Weights of a small image diffusion model.
Model: activation gelu, num experts 8, patch size [4, 4].
Rows from block 9 of a small image diffusion model, named by matrix and row number. Rows with one number within an expert belong to one neuron, the router's apart. Each number is 500 + 40 x the weight over its row's rms, rounded and kept within 0 to 999. All counts start at 0. Numbers have three digits each.
After each expert's rows are labels from the 100 images, of 14976 (inputs lightly noised), where the router gives the expert most weight on average: "strongest on" is what is common among them. Only what is clearly more common there than usual is listed. The data: photos of plants, animals and fungi (iNaturalist). In brackets: how many of the 100.
# router: router (model.blocks.9.mlp.router.weight, 8x128, trained with AdamW), inputs 66-87
# up: expert up (model.blocks.9.mlp.up, 8x64x128), inputs 66-87
# down: expert down (model.blocks.9.mlp.down, 8x128x64, transposed), outputs 66-87

# expert 7
router.7:573540543434535529460555507454498520476559502510574453542437424501
up.0:498457573530532493508474520498492534539558452441575516544514478543
down.0:504508440466482499571478455480486472444439542585451467457465510515
up.1:466487473499475534544435470467557456470438520514517481471541511507
down.1:486527469518637449428554467519408543495506546442538523541469479491
up.2:453516521566468461488533520491561540517513526500483516452522522461
down.2:536505502501480611483476544493411507478594484553571385521434494451
up.3:487488480466480461533567509561521538425520503487563515528506528482
down.3:490544514566513475426516502448453475493480551515443434468476485505
up.4:551509514493528489483552521526492551470589508485469465527525535442
down.4:513523462454470421468513536525537540518437472544540462486556411498
up.5:476435439505488537491486544451466570509476459522480478440447476489
down.5:538499551489532532547502431556468488501512499466495484441533506536
up.6:526553469567512473495568491542461497525505501478540545514505529500
down.6:489474551461511533554518554461551513476485460477492475483466507539
up.7:483463510563526502442578476548478515448544490474454519522514479460
down.7:516510529502519491458443547414533496538535459485555514539495444490
up.8:542485508463560462510494433518482536470517475524480541510525521482
down.8:489440498519519520527507577496563441541507524521518414479480497478
up.9:565420543508466550474479486528476555531514553504518476545532522504
down.9:490468525547504584547545516532500493487566553453498506593527503529
up.10:550522463453535513478474487473450534532477552526540443529458604563
down.10:465498532532505516515458537507466506479565428477509574508558378470
up.11:557484476508588437524572515577439495482510480505450484484408475473
down.11:434477515474396560517529521524560457491486489506499489465532465462
up.12:531538508544483491471490516526502462533518493554525478503506491510
down.12:449529460510517495556562499509485579476495464463521475534535509396
up.13:514522539473600462458453509551471490527502575516563460481479573601
down.13:547486502440449516574529515444533560506550488574442533567486515484
up.14:456555527473472507479566473494423590456533508578509481475510478431
down.14:493558533522529445580481551524452462466483437497490513524526524554
up.15:452501534514506482452476534526498502473564487553605534476460455472
down.15:466520487495478448464402471532474444492521469491489513499499540522
up.16:580526500540473519559529500557497502498474565485494526500480511449
down.16:473506537528519530427407440516509518489478483497539543573456485566
up.17:493490557467443441541567430539488539504507456469514522521518553497
down.17:517518490595483565526479484484551494519533492515555486480420506491
up.18:459485494475493452494495496525477500560492512536508494501499502559
down.18:452541478464532515441493451497537424498485496504566550483532462461
up.19:415505518523512524472653489515441512485445458527564495514506577484
down.19:601527489474509495521404552529556498526544527458472470490500479491
up.20:469558503519543453534544503527531479516545515531574503546526535446
down.20:512437529502517468547518488507497535482513482477544521456503454518
up.21:480482451505413512470527465505462474506496448507601431519487538472
down.21:495465473460469477522488508494460544551474548530512484500489489509
up.22:477525550551524522525481452479525483481564453585527539539508511517
down.22:529406479492459489469596488530564543494525510549479523469488388538
up.23:548482477506519480484511476463556483466518455568544458532461536553
down.23:482483415436536483514483502487516454546470547513571511469480516493
up.24:457455458497471466571555531573553463552525456469500413516436522427
down.24:534564480514521523481463458452446493492497541448497622562544511520
up.25:474452513493463482466489514514515484493528501427468469482529388481
down.25:513530502516431569517467442516474439431428512523482556484478485447
up.26:406481517480394578513509489541560506512492454445549481471481546474
down.26:590508481526578467559497510479497534500522472559473473531450482494
up.27:427452450394542481551543434516588444478519484492582506539428518445
down.27:565473538542408477432498518435462490467473514528488469436563445472
up.28:473541520404476461420498543518520473506509519496545458481450533544
down.28:522455524534462468514456474494461559515528475529490489495502497477
up.29:509495474568493461516466446443429500514427453595537475441480516488
down.29:491516470457460515515513531530469522456464502517461446467553452460
up.30:433567427457459487485568543510414514509470474440431451483487464513
down.30:543437484521500508543541443528563468514551524612523547469462504486
up.31:508506598412478482515521457476497426453500487469519516561522500538
down.31:414512438514478542434494502479505561525507500578452463470472522494
up.32:434449452442572545434521535439524559479513465488504442591513473450
down.32:570582528510457500538486419537506477511516580493480476361451514595
up.33:521506545417519496520548463488450482511573554549473475559484470539
down.33:495470518611507469464480532477466517493451446461541489563525494499
up.34:487494407457499473505509432501497522512479439529448495460515496465
down.34:487489473455477544605487523543484523463431508580452481437489555523
up.35:489503535530437526515501486515469471443486463482399512444535421447
down.35:469561506531499531491450492470458505492476500500517442492512486492
strongest on: order Lepidoptera (31)

# expert 3
router.3:435446468579470476545434483553511473510463472488421575449506572543
up.0:428503416562474484485452478497435520459427452460429537445516482503
down.0:524497522416513481581495520473504470468478595493487525495514513523
up.1:514469466424508473481488501493463522581484436485478545512391466506
down.1:433512547558480547502481458467562557435485511475615465568500567492
up.2:547501492457523411499439436525537429482514531452392460508498453475
down.2:458517529521482549548595522525521480484434474493523540534413515538
up.3:497495460467474538531453481513511445508518572542550461497471450483
down.3:463510538523504540451447460560443458471466520525538455540515471516
up.4:503470573429506531525505456517449466462515548528489484557559452550
down.4:527512501512435437500490575476527542561496545503512535541437525454
up.5:508497472508478538481435513553475487552536473512448504546483518514
down.5:469500535476493466525542517470514545455550544466524510460458477473
up.6:455498533509514554529514503479505469481566553561482517523589525502
down.6:506480533507446455466527512570464525561543450409544489477422500523
up.7:456516558485500456535521534549496488497494476496532460527477495459
down.7:479474487461519503501535423496484528484471480491439425508451552575
up.8:485515556469425437502507406504470574551496427517510551561538474550
down.8:478470458473523546488527469474518496457487518430473511477388489517
up.9:484497489643515505499453493590526458504499521521524539507571492498
down.9:535488544526465448529510579500500465500533472415479563476444529470
up.10:526540504489452570497603504519499617522505529524554517504485541527
down.10:522518530551430456461442533526545468495426534486528427510548580396
up.11:462424522539548543434444509536479464507490518533566489485569552477
down.11:517493482489429463500528524584546515435416551482469457475437588532
up.12:482494531482509496476485462472525493472542422449488466474477480454
down.12:476507549528514486544529479570500493545464500463475491565466503599
up.13:464511474544564480509472421474504587500479569521575554491504533496
down.13:474441525428471514480530537492472402504451379485470423531515501493
up.14:488546536527569436485498471414511486497449515500556521505526544501
down.14:524514479524449580424477586434524507529436499537488523446529532510
up.15:523486394510475528535480542442523521460458441420556465501448383450
down.15:452511590471486501483451444499511451504530515497392537518453557548
up.16:497588527491509530474437450434482437466471472538493534524434474532
down.16:456478463528476567491518502539495488484479513470496508485563524461
up.17:470522486485542521424506486445607496463529515513438489502534474523
down.17:506531512490490533478560548440532500488399492502408592464489474470
up.18:471455447531549425485491450558461529559512521482462519522440470497
down.18:464547577527459590458472425491535482431473470568514443535563450542
up.19:495499483566589533558432458446516457549576498500513491552498499459
down.19:510520568486433472455541541539510549440465492548565439483472476525
up.20:544523569462512546509481493532527523509521581553528470504479433488
down.20:426474451513473477475486428465483454477534444422515509497525536493
up.21:454546468525509427508434464451460414464478464476414509408536538469
down.21:506563473506453572461562477483511503435453447493568447560487524534
up.22:496550603506509506531507476527559580505515515466503451486554510486
down.22:498500520466494481471489487474492468475440529526559516459477530529
up.23:401477579490509537498459486452531521524515441528520477557523515572
down.23:449503506516528421522447503543553530433524447464478475490477480451
up.24:529478494493486538506481511447456490462527535490473439458537500522
down.24:471489435521505468489527490535583488539438430492570567556435510542
up.25:469541450550510470507530521578538457539485506584530451562456527522
down.25:505442573496475505504492493509485513470461500433459563421583522436
up.26:459575555557496543509499548517578533509474542507488492518492546468
down.26:512460428494472490532470509435483513437468521485500579470524529526
up.27:498540563503483571548592537576472569527510481493564588477449629475
down.27:555478482476477472498437458507506478477546558468499411525514427519
up.28:486443552510502520484573529529534567519463529468494525465471497528
down.28:525487490523593466516463509511556525456553506471489500463491479426
up.29:496485504452437438541462483459523527478424461530531474531450496489
down.29:497481507522503557547497480535494465509561465446437522448499511525
up.30:482496535504500485503532490532544488476455398469422458479470529511
down.30:465608488502451474535515530483378514553439546477552474573565534535
up.31:502518482486487509544544478520468520503557415560530409559487548505
down.31:481527469494471464415507503465549534497475491497552489481486514539
up.32:524532492508538484441510516465447487528504523547481547472517534495
down.32:494473470517484542517539496509511525464507548518548417551506474466
up.33:501491490489537524491559415487492533480478482438526532535457473489
down.33:460459577481462492470495517551450462549504524500585483529568526500
up.34:533489532514528467568499508501465538548509491457485506519470435473
down.34:509540515450524468508537487445539490492457537542493479479484511520
up.35:575480459433460517497416459482518546489431481519553458509490465468
down.35:457493549537502531474514579512476503453541541508494560515484519483
strongest on: class Aves (99); phylum Chordata (99); order Accipitriformes (43); family: Accipitridae (40)

# expert 0
router.0:565523551426547508442490511441503507488614580542547481561511479496
up.0:457479509471408555497564487479546528474536495497458444533501558493
down.0:508501478479591485513449492538444479557506533534526486493477460500
up.1:445563494449468444530478486461550497516464501619523468437479494531
down.1:540459541540524482413493539485484514532569538439432504526491469480
up.2:495455456561545527515509526543484539539557474605557494519523570542
down.2:517562559487444429498476478511505441469433520483435548474574465503
up.3:524462488597490463514449493486455533474510468462531535530563475562
down.3:510529474425513492485555452443494498479455570526438433455411568491
up.4:453573500485560474457466485473435479457513459518474390559450536517
down.4:527478535512482405422513525464488456512414485434491482463510505466
up.5:507494473474496441486529541440422495478539489490525494568451523568
down.5:521488494464451562502497497511478521479423526484490512514553433438
up.6:583502512503496544515500470463536553454424538459492498508553488519
down.6:536546492522567494497475509506491490523576518578493458433530519520
up.7:477518392505486498478533481471448452500499464518433480532487495505
down.7:524470568472500461503504477542522486517512536457566493438476486486
up.8:516486421451471505518485490417400456428476468467451524452416524555
down.8:493488525541529490479490438506539476556549478533477487469570495510
up.9:526569534501456526525475503438473460509450490466449568509531484544
down.9:425469517526478484493513460571568495472482519459530519534492574520
up.10:453526472466535512492470447338454539492528506529505494465525478528
down.10:509500505543448461542479512603543468476467465422463506499493536486
up.11:475543463523471504537525527470488587487467505558523488472467468474
down.11:495505509505466570481528536513442460416490520550432525533520495538
up.12:534525506436523515536484490410493501445497483422514508558405511480
down.12:436541467470450487486475497498455468559537519551489458493596528477
up.13:522557500468482528489498499428446471497495567534519427438454534468
down.13:488450496520501493522500517572511524536546389458485556536575442517
up.14:592518442530433499451461479472500468456514563485491481467534480542
down.14:446464534473531514533486512525489542529478417491522456552500529488
up.15:558545485594475544527502450444509552480503569469518456555488522485
down.15:593435497558503558571479508518461504462516536544440427544478515481
up.16:496460574420500435514485445437496483519483534500548476579520486481
down.16:521590459518475503517487564456413520452541544534480535479483510555
up.17:496439467433462451502544495524539546420531528410453424550497447485
down.17:452470511519525487548522544514521502475507530557451472475537370534
up.18:451469519421477514573492456524544492454588413514484476602549487479
down.18:573460494547512504486524539412504449483470563461517427400511494473
up.19:531491544480517477422487459461528550545518544441564447455440541518
down.19:502517538551489516566471501545457530489534424586521491544440452516
up.20:438488488511540545438473442444485491489562531529524463442495447494
down.20:514518523450514517576528505462495494528455510509501523539571437491
up.21:499572484445504510521492483484502532472519553418458480485525589527
down.21:516510551590463495462444498476480459565490463443527521545519482517
up.22:547484508482479485514508526462530514462496494591466488595554446516
down.22:483511518527512512440477555506543470521503479467552434417441458492
up.23:510530540457470429545421431535535485480483508532514504485456575632
down.23:481491489442545526509514539505509492495547446514463461544560429423
up.24:522536519480516501504529495506544498525498551479531444519473512609
down.24:454519444551457472482459449452471496439522453483499572524521490481
up.25:492460528428643548537527453545518509512544496455452420514520472477
down.25:543537506533361523507480548443543495479433510508524512490415488497
up.26:503563497511448476521515462444551526505427488466491526429502549503
down.26:481505488482532505473431493543419464468497460451450511496519483516
up.27:508502464478483462537491513426506515512398507487501459499464456481
down.27:478459503430471487420470438572467445455503485463469501494523507499
up.28:509503486562509456435397483512489476510549507566526468523468534532
down.28:480469505466525583546522445508433499538483448441546525563629510523
up.29:529512494470496541545522518428462561447452437488529473495481521544
down.29:471561449503544519394469487542562473583507536582428508479507480468
up.30:502585542458459475521474427517493501462483522490448455444479515556
down.30:516442478499552534460575545464508522521485490539506526612494475402
up.31:459531417517524466444479502478515528501522419522488463456465520452
down.31:468454536468512419527469494515495499560581500552587471508502529560
up.32:538523542512545498455464479472476537545503540469503516496534520548
down.32:506520519533524483432452480510516509490500526470523540563482504519
up.33:540537459488535408536463408452451501506490508553547479518461481518
down.33:485446526521441561507581552526486512450453513498477502470507551491
up.34:540486483497540502522477521510479487512544456453524428530520549497
down.34:487474492484520471566540482509509557527521468480464525529484504502
up.35:502509519521525503468540497546417511481495562471536495478573581555
down.35:489497492546515520572433512457525485453522482469529501549432420500
strongest on: order Passeriformes (62)

# expert 2
router.2:474452473435476477478548472499416519482545476513586515499465473541
up.0:544472516490389496541481536485545456515467449542483498532497564530
down.0:476500550469512569472481452439505458432493488522442474491602426503
up.1:420513497475481482470535380439445476543486496525491413457463570536
down.1:556494479518488496530488584565474463499592522459476517491461510464
up.2:444484457535388577522501520454554513498535445517535483493572488442
down.2:492491508463519511507525525551576487534499507522517470524425539527
up.3:480480518549572499419496507497495523482583493536536467443453487465
down.3:534519522447553566428532490384555463464509520566520453470471478504
up.4:528498473549501483465524488470477546483496467493473530497496563386
down.4:500557500485544526543528558512515462547470513511581518503438464592
up.5:483455497440519516509575442479489506504508440553537453509504512489
down.5:440603447538515533496498515459489491507467458495496484467501559501
up.6:507460470445515533483503564496548529423457487530512463515448513512
down.6:461484498451501547489469565541457528508513490511488493455555570534
up.7:531515508477478461437485510513489554484517481614542441499518556547
down.7:489489484461470495548478433493483455526525560477480519530494465476
up.8:543507437544520522550513492511489498475488466527553469469472519479
down.8:491533531611495470466474449540517463484495523491468463493530525573
up.9:449479510435476507536544461531510540460497418508550528531496527472
down.9:537508491513443553540552516465506474515513559503464447445469506495
up.10:495470469472547481482544562438455545454472490460534526494397535474
down.10:549523427496495485546561507480523499440437540487530466514449540514
up.11:478502454497482489574474524516498554525482504504446558480473455520
down.11:558503593513442475444514488544483466535491526455503492562581545511
up.12:482395510502557489455543528474504515551512475457470441509475515499
down.12:519462496498477521603471491538557495582499504537534474511424556517
up.13:456466451515502429523528509527504492536497506515388507480549444518
down.13:457525566483473544517468494489479491492517491473575482501414578564
up.14:488494498519568497498550489488490535485463546468572497602536495441
down.14:485491507477581525507492481445514448467461516491445500542541398468
up.15:528508489517502515523450532612513506537508459479482450502492500505
down.15:473441489492524477472510525510529576541447504567549545469480458504
up.16:551572514558499476521428497544485477512451555501478528512525538462
down.16:462417504527476498464515462545486463440468479430452471496488487547
up.17:500498486492427477577501485571478464537427525505478553459513490518
down.17:502459504452447502506506452467552502519546447495578485538424549493
up.18:418427499470530527507528512555520553488528424506525506527514504483
down.18:526456534539508488515480525529496492532434459479473531511557523484
up.19:460547449520426516500499536469509482490486491505527473435508532491
down.19:482460511473499579587548513508581415494474492560476465481452518542
up.20:523516553567476514567493503449492476513511494477497553500495499508
down.20:402471421536518466430531477557454505418442507437366474518499492487
up.21:464539498496478444480462503527501534478554495520539472509502478477
down.21:552411453478496460527496550522564525551546513506532580479441528451
up.22:577517444405475473496485531474392529449432530469531508550418555497
down.22:451507563520564484521555427559558497596540506492480477387522485573
up.23:462436491433520475457478492516506520483488487517514462498469379524
down.23:466519500558539519431576480495557471518473472442551538466509508471
up.24:568464536472510450547502486463518466462485499406539564484496460542
down.24:475530553482472604524525485469512481467503518500415458549495530398
up.25:509572577473472554490529473558511518484522463566486512564514506467
down.25:514460484534584460469468526484488536539509508432509477549502541526
up.26:422448403504502566465563523453524522472513531505571491551592472428
down.26:484466504548523535545535496536553529511462522480553470561502495469
up.27:622494481542522489500586468473554570519475602583538480473565495551
down.27:461460525500558510529483459575472533473537521455494518462476544557
up.28:511466479544476538514522562496428513517490497431551527579507545496
down.28:415521508529502526495451496459519502478441487456524545466500450550
up.29:551494457522565487480492460471444507522567502498542529518453474545
down.29:582499479467471546511570502486527484544478540554523452458511524484
up.30:481547469498466573474512461485501527452496439499513485441499476450
down.30:463517497525448410517476532506511543560507504496504518567425524519
up.31:472477408399554506490562519494492526458468493533530448486427575469
down.31:549525500541437523500477540508517460541472495503550543557501486516
up.32:478512468528455533509541497489446541487454468547484492488540533503
down.32:511489518448526462523506476534587490508516465459409472473490484503
up.33:494540521462576399487520474545442484567487518508494488515436504544
down.33:521457507552509510529491498502553510484482532472519386453524520567
up.34:505502516493477491548488472524467467474445527572491464494453473538
down.34:495460519530552480475565536544518537499489470490462446502460517493
up.35:514462475484500533455513539481507537412510480582574439475526572536
down.35:502530483464514464508496536528473525566505483519456553492478443504
strongest on: class Aves (85); order Anseriformes (42); family: Anatidae (42)

# expert 5
router.5:427479473543483480536423526526509508540474505473434566494560565518
up.0:591539517480446520445494485423468535500515446485516548475538566476
down.0:526471479458539517473468517516417547549516414529481448503522568452
up.1:460465511464468524521513514542461449492507488424440541487527486491
down.1:482548502532439454420500432540533572506506548537536556456494453460
up.2:461442488584466501526490458437495546452458475503507485502455546498
down.2:502562502428527561503510492537521406525600513466465487482543495491
up.3:432474488532511484530486452553444540552479509469482559527508438530
down.3:497505526485431479507480472512524470517486487515566436476556554498
up.4:529490511546506512469518459447485472465431451498556512482475577542
down.4:563542459471454560414501508420454486567513516483495509539497520504
up.5:494461401540487560507396629493526446488463551532541532410499520447
down.5:502505509470446552479562478477528538439579434476496460579438463491
up.6:473474469517538516454488472429407538532522496525555466468508466465
down.6:532514500493498549571495465476420546553468491445480540514514470445
up.7:519506557545515466502497517513536402486512519504480526453533454476
down.7:491466448548488527517530573542565412518549439525486532395492492520
up.8:471521508514446531489551590487470513490480515516474475530497488542
down.8:471498509571464515473489495568446508520528509412433539518527525446
up.9:525449435520493438514487554517487519541509443432549477444473503499
down.9:471470451527501552517424473511491500526483548547513506512463488505
up.10:523432550477443503498575503504444542456547419521498471536495458489
down.10:468514571502428492438469428462476475479545494446547476494477541496
up.11:533509563501416482569486570502497465415445510497476454512521522474
down.11:494521504502522524511490467475513517585541482436540536435570482468
up.12:498517551487486495501535481512479471471555502528461413510510525534
down.12:467497463461498524477500507537436448554605500559470493562480479479
up.13:507590514563512538525475530501511516460445571492497482463555547438
down.13:477517606492469504511573403563541470505452478469486501491538474500
up.14:558477471510499492509520518640517505486522467531490527531465555494
down.14:509490464549535493538486464456485490560605505481460463503548451486
up.15:506475498454518539456582552478515501458469400525534500524505556470
down.15:521528541551493492459467550534545466516428406514513458548477530514
up.16:455610497472518469498472432537510430530488495429524521493468493495
down.16:514417549545482462525489509555455476556473463445424552490500483560
up.17:468498488522459512497498489520517443440426484482510495425524478488
down.17:489497506512425459537497512553485511494400526430476525468467555496
up.18:469464511427474488444464455544424518478458544502631481512516533415
down.18:461527533596466478473492443484497497512434535517464510504526496504
up.19:465556574496450527475486469552518482491549476520474506557474472510
down.19:517492470539551418480401552496487530537494495416424460526482487493
up.20:447477479540549527460425478380546479530537481541532504509470479443
down.20:486482476519449458526472470406548489518494506468497547497520485480
up.21:544534460449526476458525473428524492476510447512546451531442445487
down.21:387495531496516527460482453547534489492508423428426545565527515525
up.22:504589525534505559483482487489492442506494515519551476495492461586
down.22:495562467553471518449456471531470522468459455455528528489508516496
up.23:437559485473492462478525456492494483460473482478451567472559463590
down.23:494557461496529530507496504472465440541482538477415586489553461522
up.24:465514503512475464428468430554413515543451508569443539512460516521
down.24:505473474511491526508494508458515548443501483435578443492546508536
up.25:541482584428509460557533496497482523542530547555550534554439580569
down.25:501454535438476571497486474548503533476491444540448477514491507533
up.26:485497464564521525428504503475442542488450509449515531482495471451
down.26:515485452484486530564522522556511465497511548566477426510473512481
up.27:488475460511467457559509513609480542566577508551530546490460509566
down.27:512461566500512532454485447486491484549464523482475554449474498444
up.28:501638516430488481429473430480452439505473469427516482483500505484
down.28:601466427441497437526477567484515513482549501562515462523546554573
up.29:491437515484562460448486503515508436497555560506510432529511526478
down.29:506477491530482523503498448496496523521542520492517503591481506481
up.30:469547531457523532478526479535545478554501521487451587459478515546
down.30:508437462588489447492528496519513585515513459461499577416540550479
up.31:554510571480472490533547493542447475519508536553536524467493517505
down.31:511494433486484536511559473496513511476539535473561475532439503423
up.32:516538455569520487479467510398491518534529521471489443442512449506
down.32:446579443507478492509517461474471424492465450495500488557506526486
up.33:544483467495534509511486585503556463516574463519564431506524522464
down.33:519574470440477461494497543453468466459520478449496550500573506475
up.34:529489590529450528515493519502512510525432511511512520463497449451
down.34:471493483535538520479477548565489548524441567533573494461536510498
up.35:532449501505420508500561561552506587531506520522520519498480473554
down.35:515467544474551520491495484550473489502564503487510469493500472459
strongest on: class Aves (89); order Accipitriformes (25)

# expert 4
router.4:438498435543502503534414505571517495509465491436394563443517600489
up.0:552508446458485532462403550475457453465432487551535523544485496487
down.0:460456554551519489603557512548536501502539548485518484469510435488
up.1:562526488520483474522512544514493521537629536494523493545492518517
down.1:514499503504523482489555541500601492548498461532484440488473535428
up.2:440495580445447427512505440563471524505500441507481494570479524513
down.2:520458519527533577509547494499511479434494563476476463385483496529
up.3:447498472487570436510481485545487501573539490522464569532478486546
down.3:510524418509508574482536481491466489461540517467563426510503541477
up.4:501496503527497543456491529492502567554504458524502457538473504480
down.4:470491508533538500486512451508486434470487507513449522470523486502
up.5:514541571463498492462517427501467546506473571540504544501537492587
down.5:507528576448455530478524469509405512430457459553463480486544514566
up.6:500492477545439553452505530584503515554508540530539519471436511410
down.6:503476531470505487544515525417502498433416436527421461486554523541
up.7:491459554498525513494572462495558498473475433475437506472446509519
down.7:468537491526487471528420537506436523531466509472533512502561490516
up.8:530554567461511494481449548421569538474495509516493538522517536477
down.8:566475467541548477511545509560490451512526400455425525464489468548
up.9:516438474472466551511474548492509553498482538476427522487448526505
down.9:464526557511511500498502463530475444524521403439487530496545507518
up.10:515522519574503532466424469445508426571538474517427523461531534472
down.10:495521455482479469520512534554502490388493566446471516541451509520
up.11:489536508559554509540516478442487493425530492508515507458523501476
down.11:534519506493441524465523519565477507560419507517490461537503512540
up.12:520452484523520531514490557487447472503534536461504439463520512496
down.12:476545492456459464511553429493551513460520460506493538517470470545
up.13:468513473558510498485526522497513492497523442476445520484518474565
down.13:558553491542455543518554504460457500510420560516497534547487538428
up.14:515499480517446488529480543465472474430441493479515496451497452468
down.14:499465503512460555478506510530507502507532537519539444563455565464
up.15:465503510506563440538433512502529480501529459458489475484492409440
down.15:537479553475471569554562532504470477504499521580475474546460509520
up.16:533494486439540456514516574569566527558547563503511514533459465508
down.16:516531517499558499494506514404563461554443484537486524463574463426
up.17:522469441495531532457485431499498614532500523498508473558507449529
down.17:427513521485468503531498571502529412490499472508533474442520511438
up.18:449527508538585497514477531550495540526487528477505499473489493519
down.18:509462529486485485501603505459511495460479490607541484503510499435
up.19:424590485590524472499474548481514544522523565541535566507518540433
down.19:546385544435464545538572472496491462508489429481489446574475453551
up.20:540508499473462504511479553526532410488530475484501475562460529476
down.20:405467543484481526512510453508461544535487520469419534441502499537
up.21:534523584481457506488508524486482550510472559442363538462481550522
down.21:468500449492499487542482434492548472466566461514670498563570469535
up.22:456504506499538495448469518488476362500476456511420498525408519453
down.22:502547528483484558544545450529441547480498546451531434487547498571
up.23:530540551445518537468454541478474494544563469504496449505508455487
down.23:439468511425481549496458477540398495535499504520538533486548459509
up.24:446503486540479557520499518506509579493485470473525527444568514499
down.24:560484464508524478468536505527542458508492502497497457537480479475
up.25:524544571536502524486495567426558509530477534537501477553564520515
down.25:538478522504522463529517487546552497466483438497469510433507453453
up.26:472471474523459560517537536463562475448511492495468507459513494431
down.26:473554531453483471537484567564467527544507472512567442557442511571
up.27:522559577548546539511478438506563557583570584595541527557520482549
down.27:472513533494487574546461446522436530468543556570535559531503464558
up.28:427547501538569554463475501508533517490512585486543578468550519496
down.28:563421481523440443520471511597560506518461490511488421427480542492
up.29:519548539453441521496496460503497468505510492472467532505526541512
down.29:481482509604518461477505507517524501477573504529517481463455495473
up.30:522538559417491482504530501542591480470499552525454486478523552512
down.30:466482450549517500552446496541464533564503424475534515541468483500
up.31:548538462494472493506493491495473474487498473469514500539431515526
down.31:447501501536569518513523513525511481576440498485456500500618487508
up.32:577609518442479494522564496521511497552492559506479550573414490568
down.32:501451541548523480486458521473460527439496490456518503478548497480
up.33:524447514481503455485530392522431554544504452511505592495503453550
down.33:487508459501433512441503528528529518450513575492504439525469558508
up.34:458491474531536528538515623518506448522497563515542491442443505499
down.34:529486478502469447391500411467484521492474433522513491581535500493
up.35:474573568437496510549557510496468511511503396448520570521445487477
down.35:508472463544554451509470473489477504506443576535488387560508539512
strongest on: class Aves (97); phylum Chordata (97); order Accipitriformes (45); family: Accipitridae (41)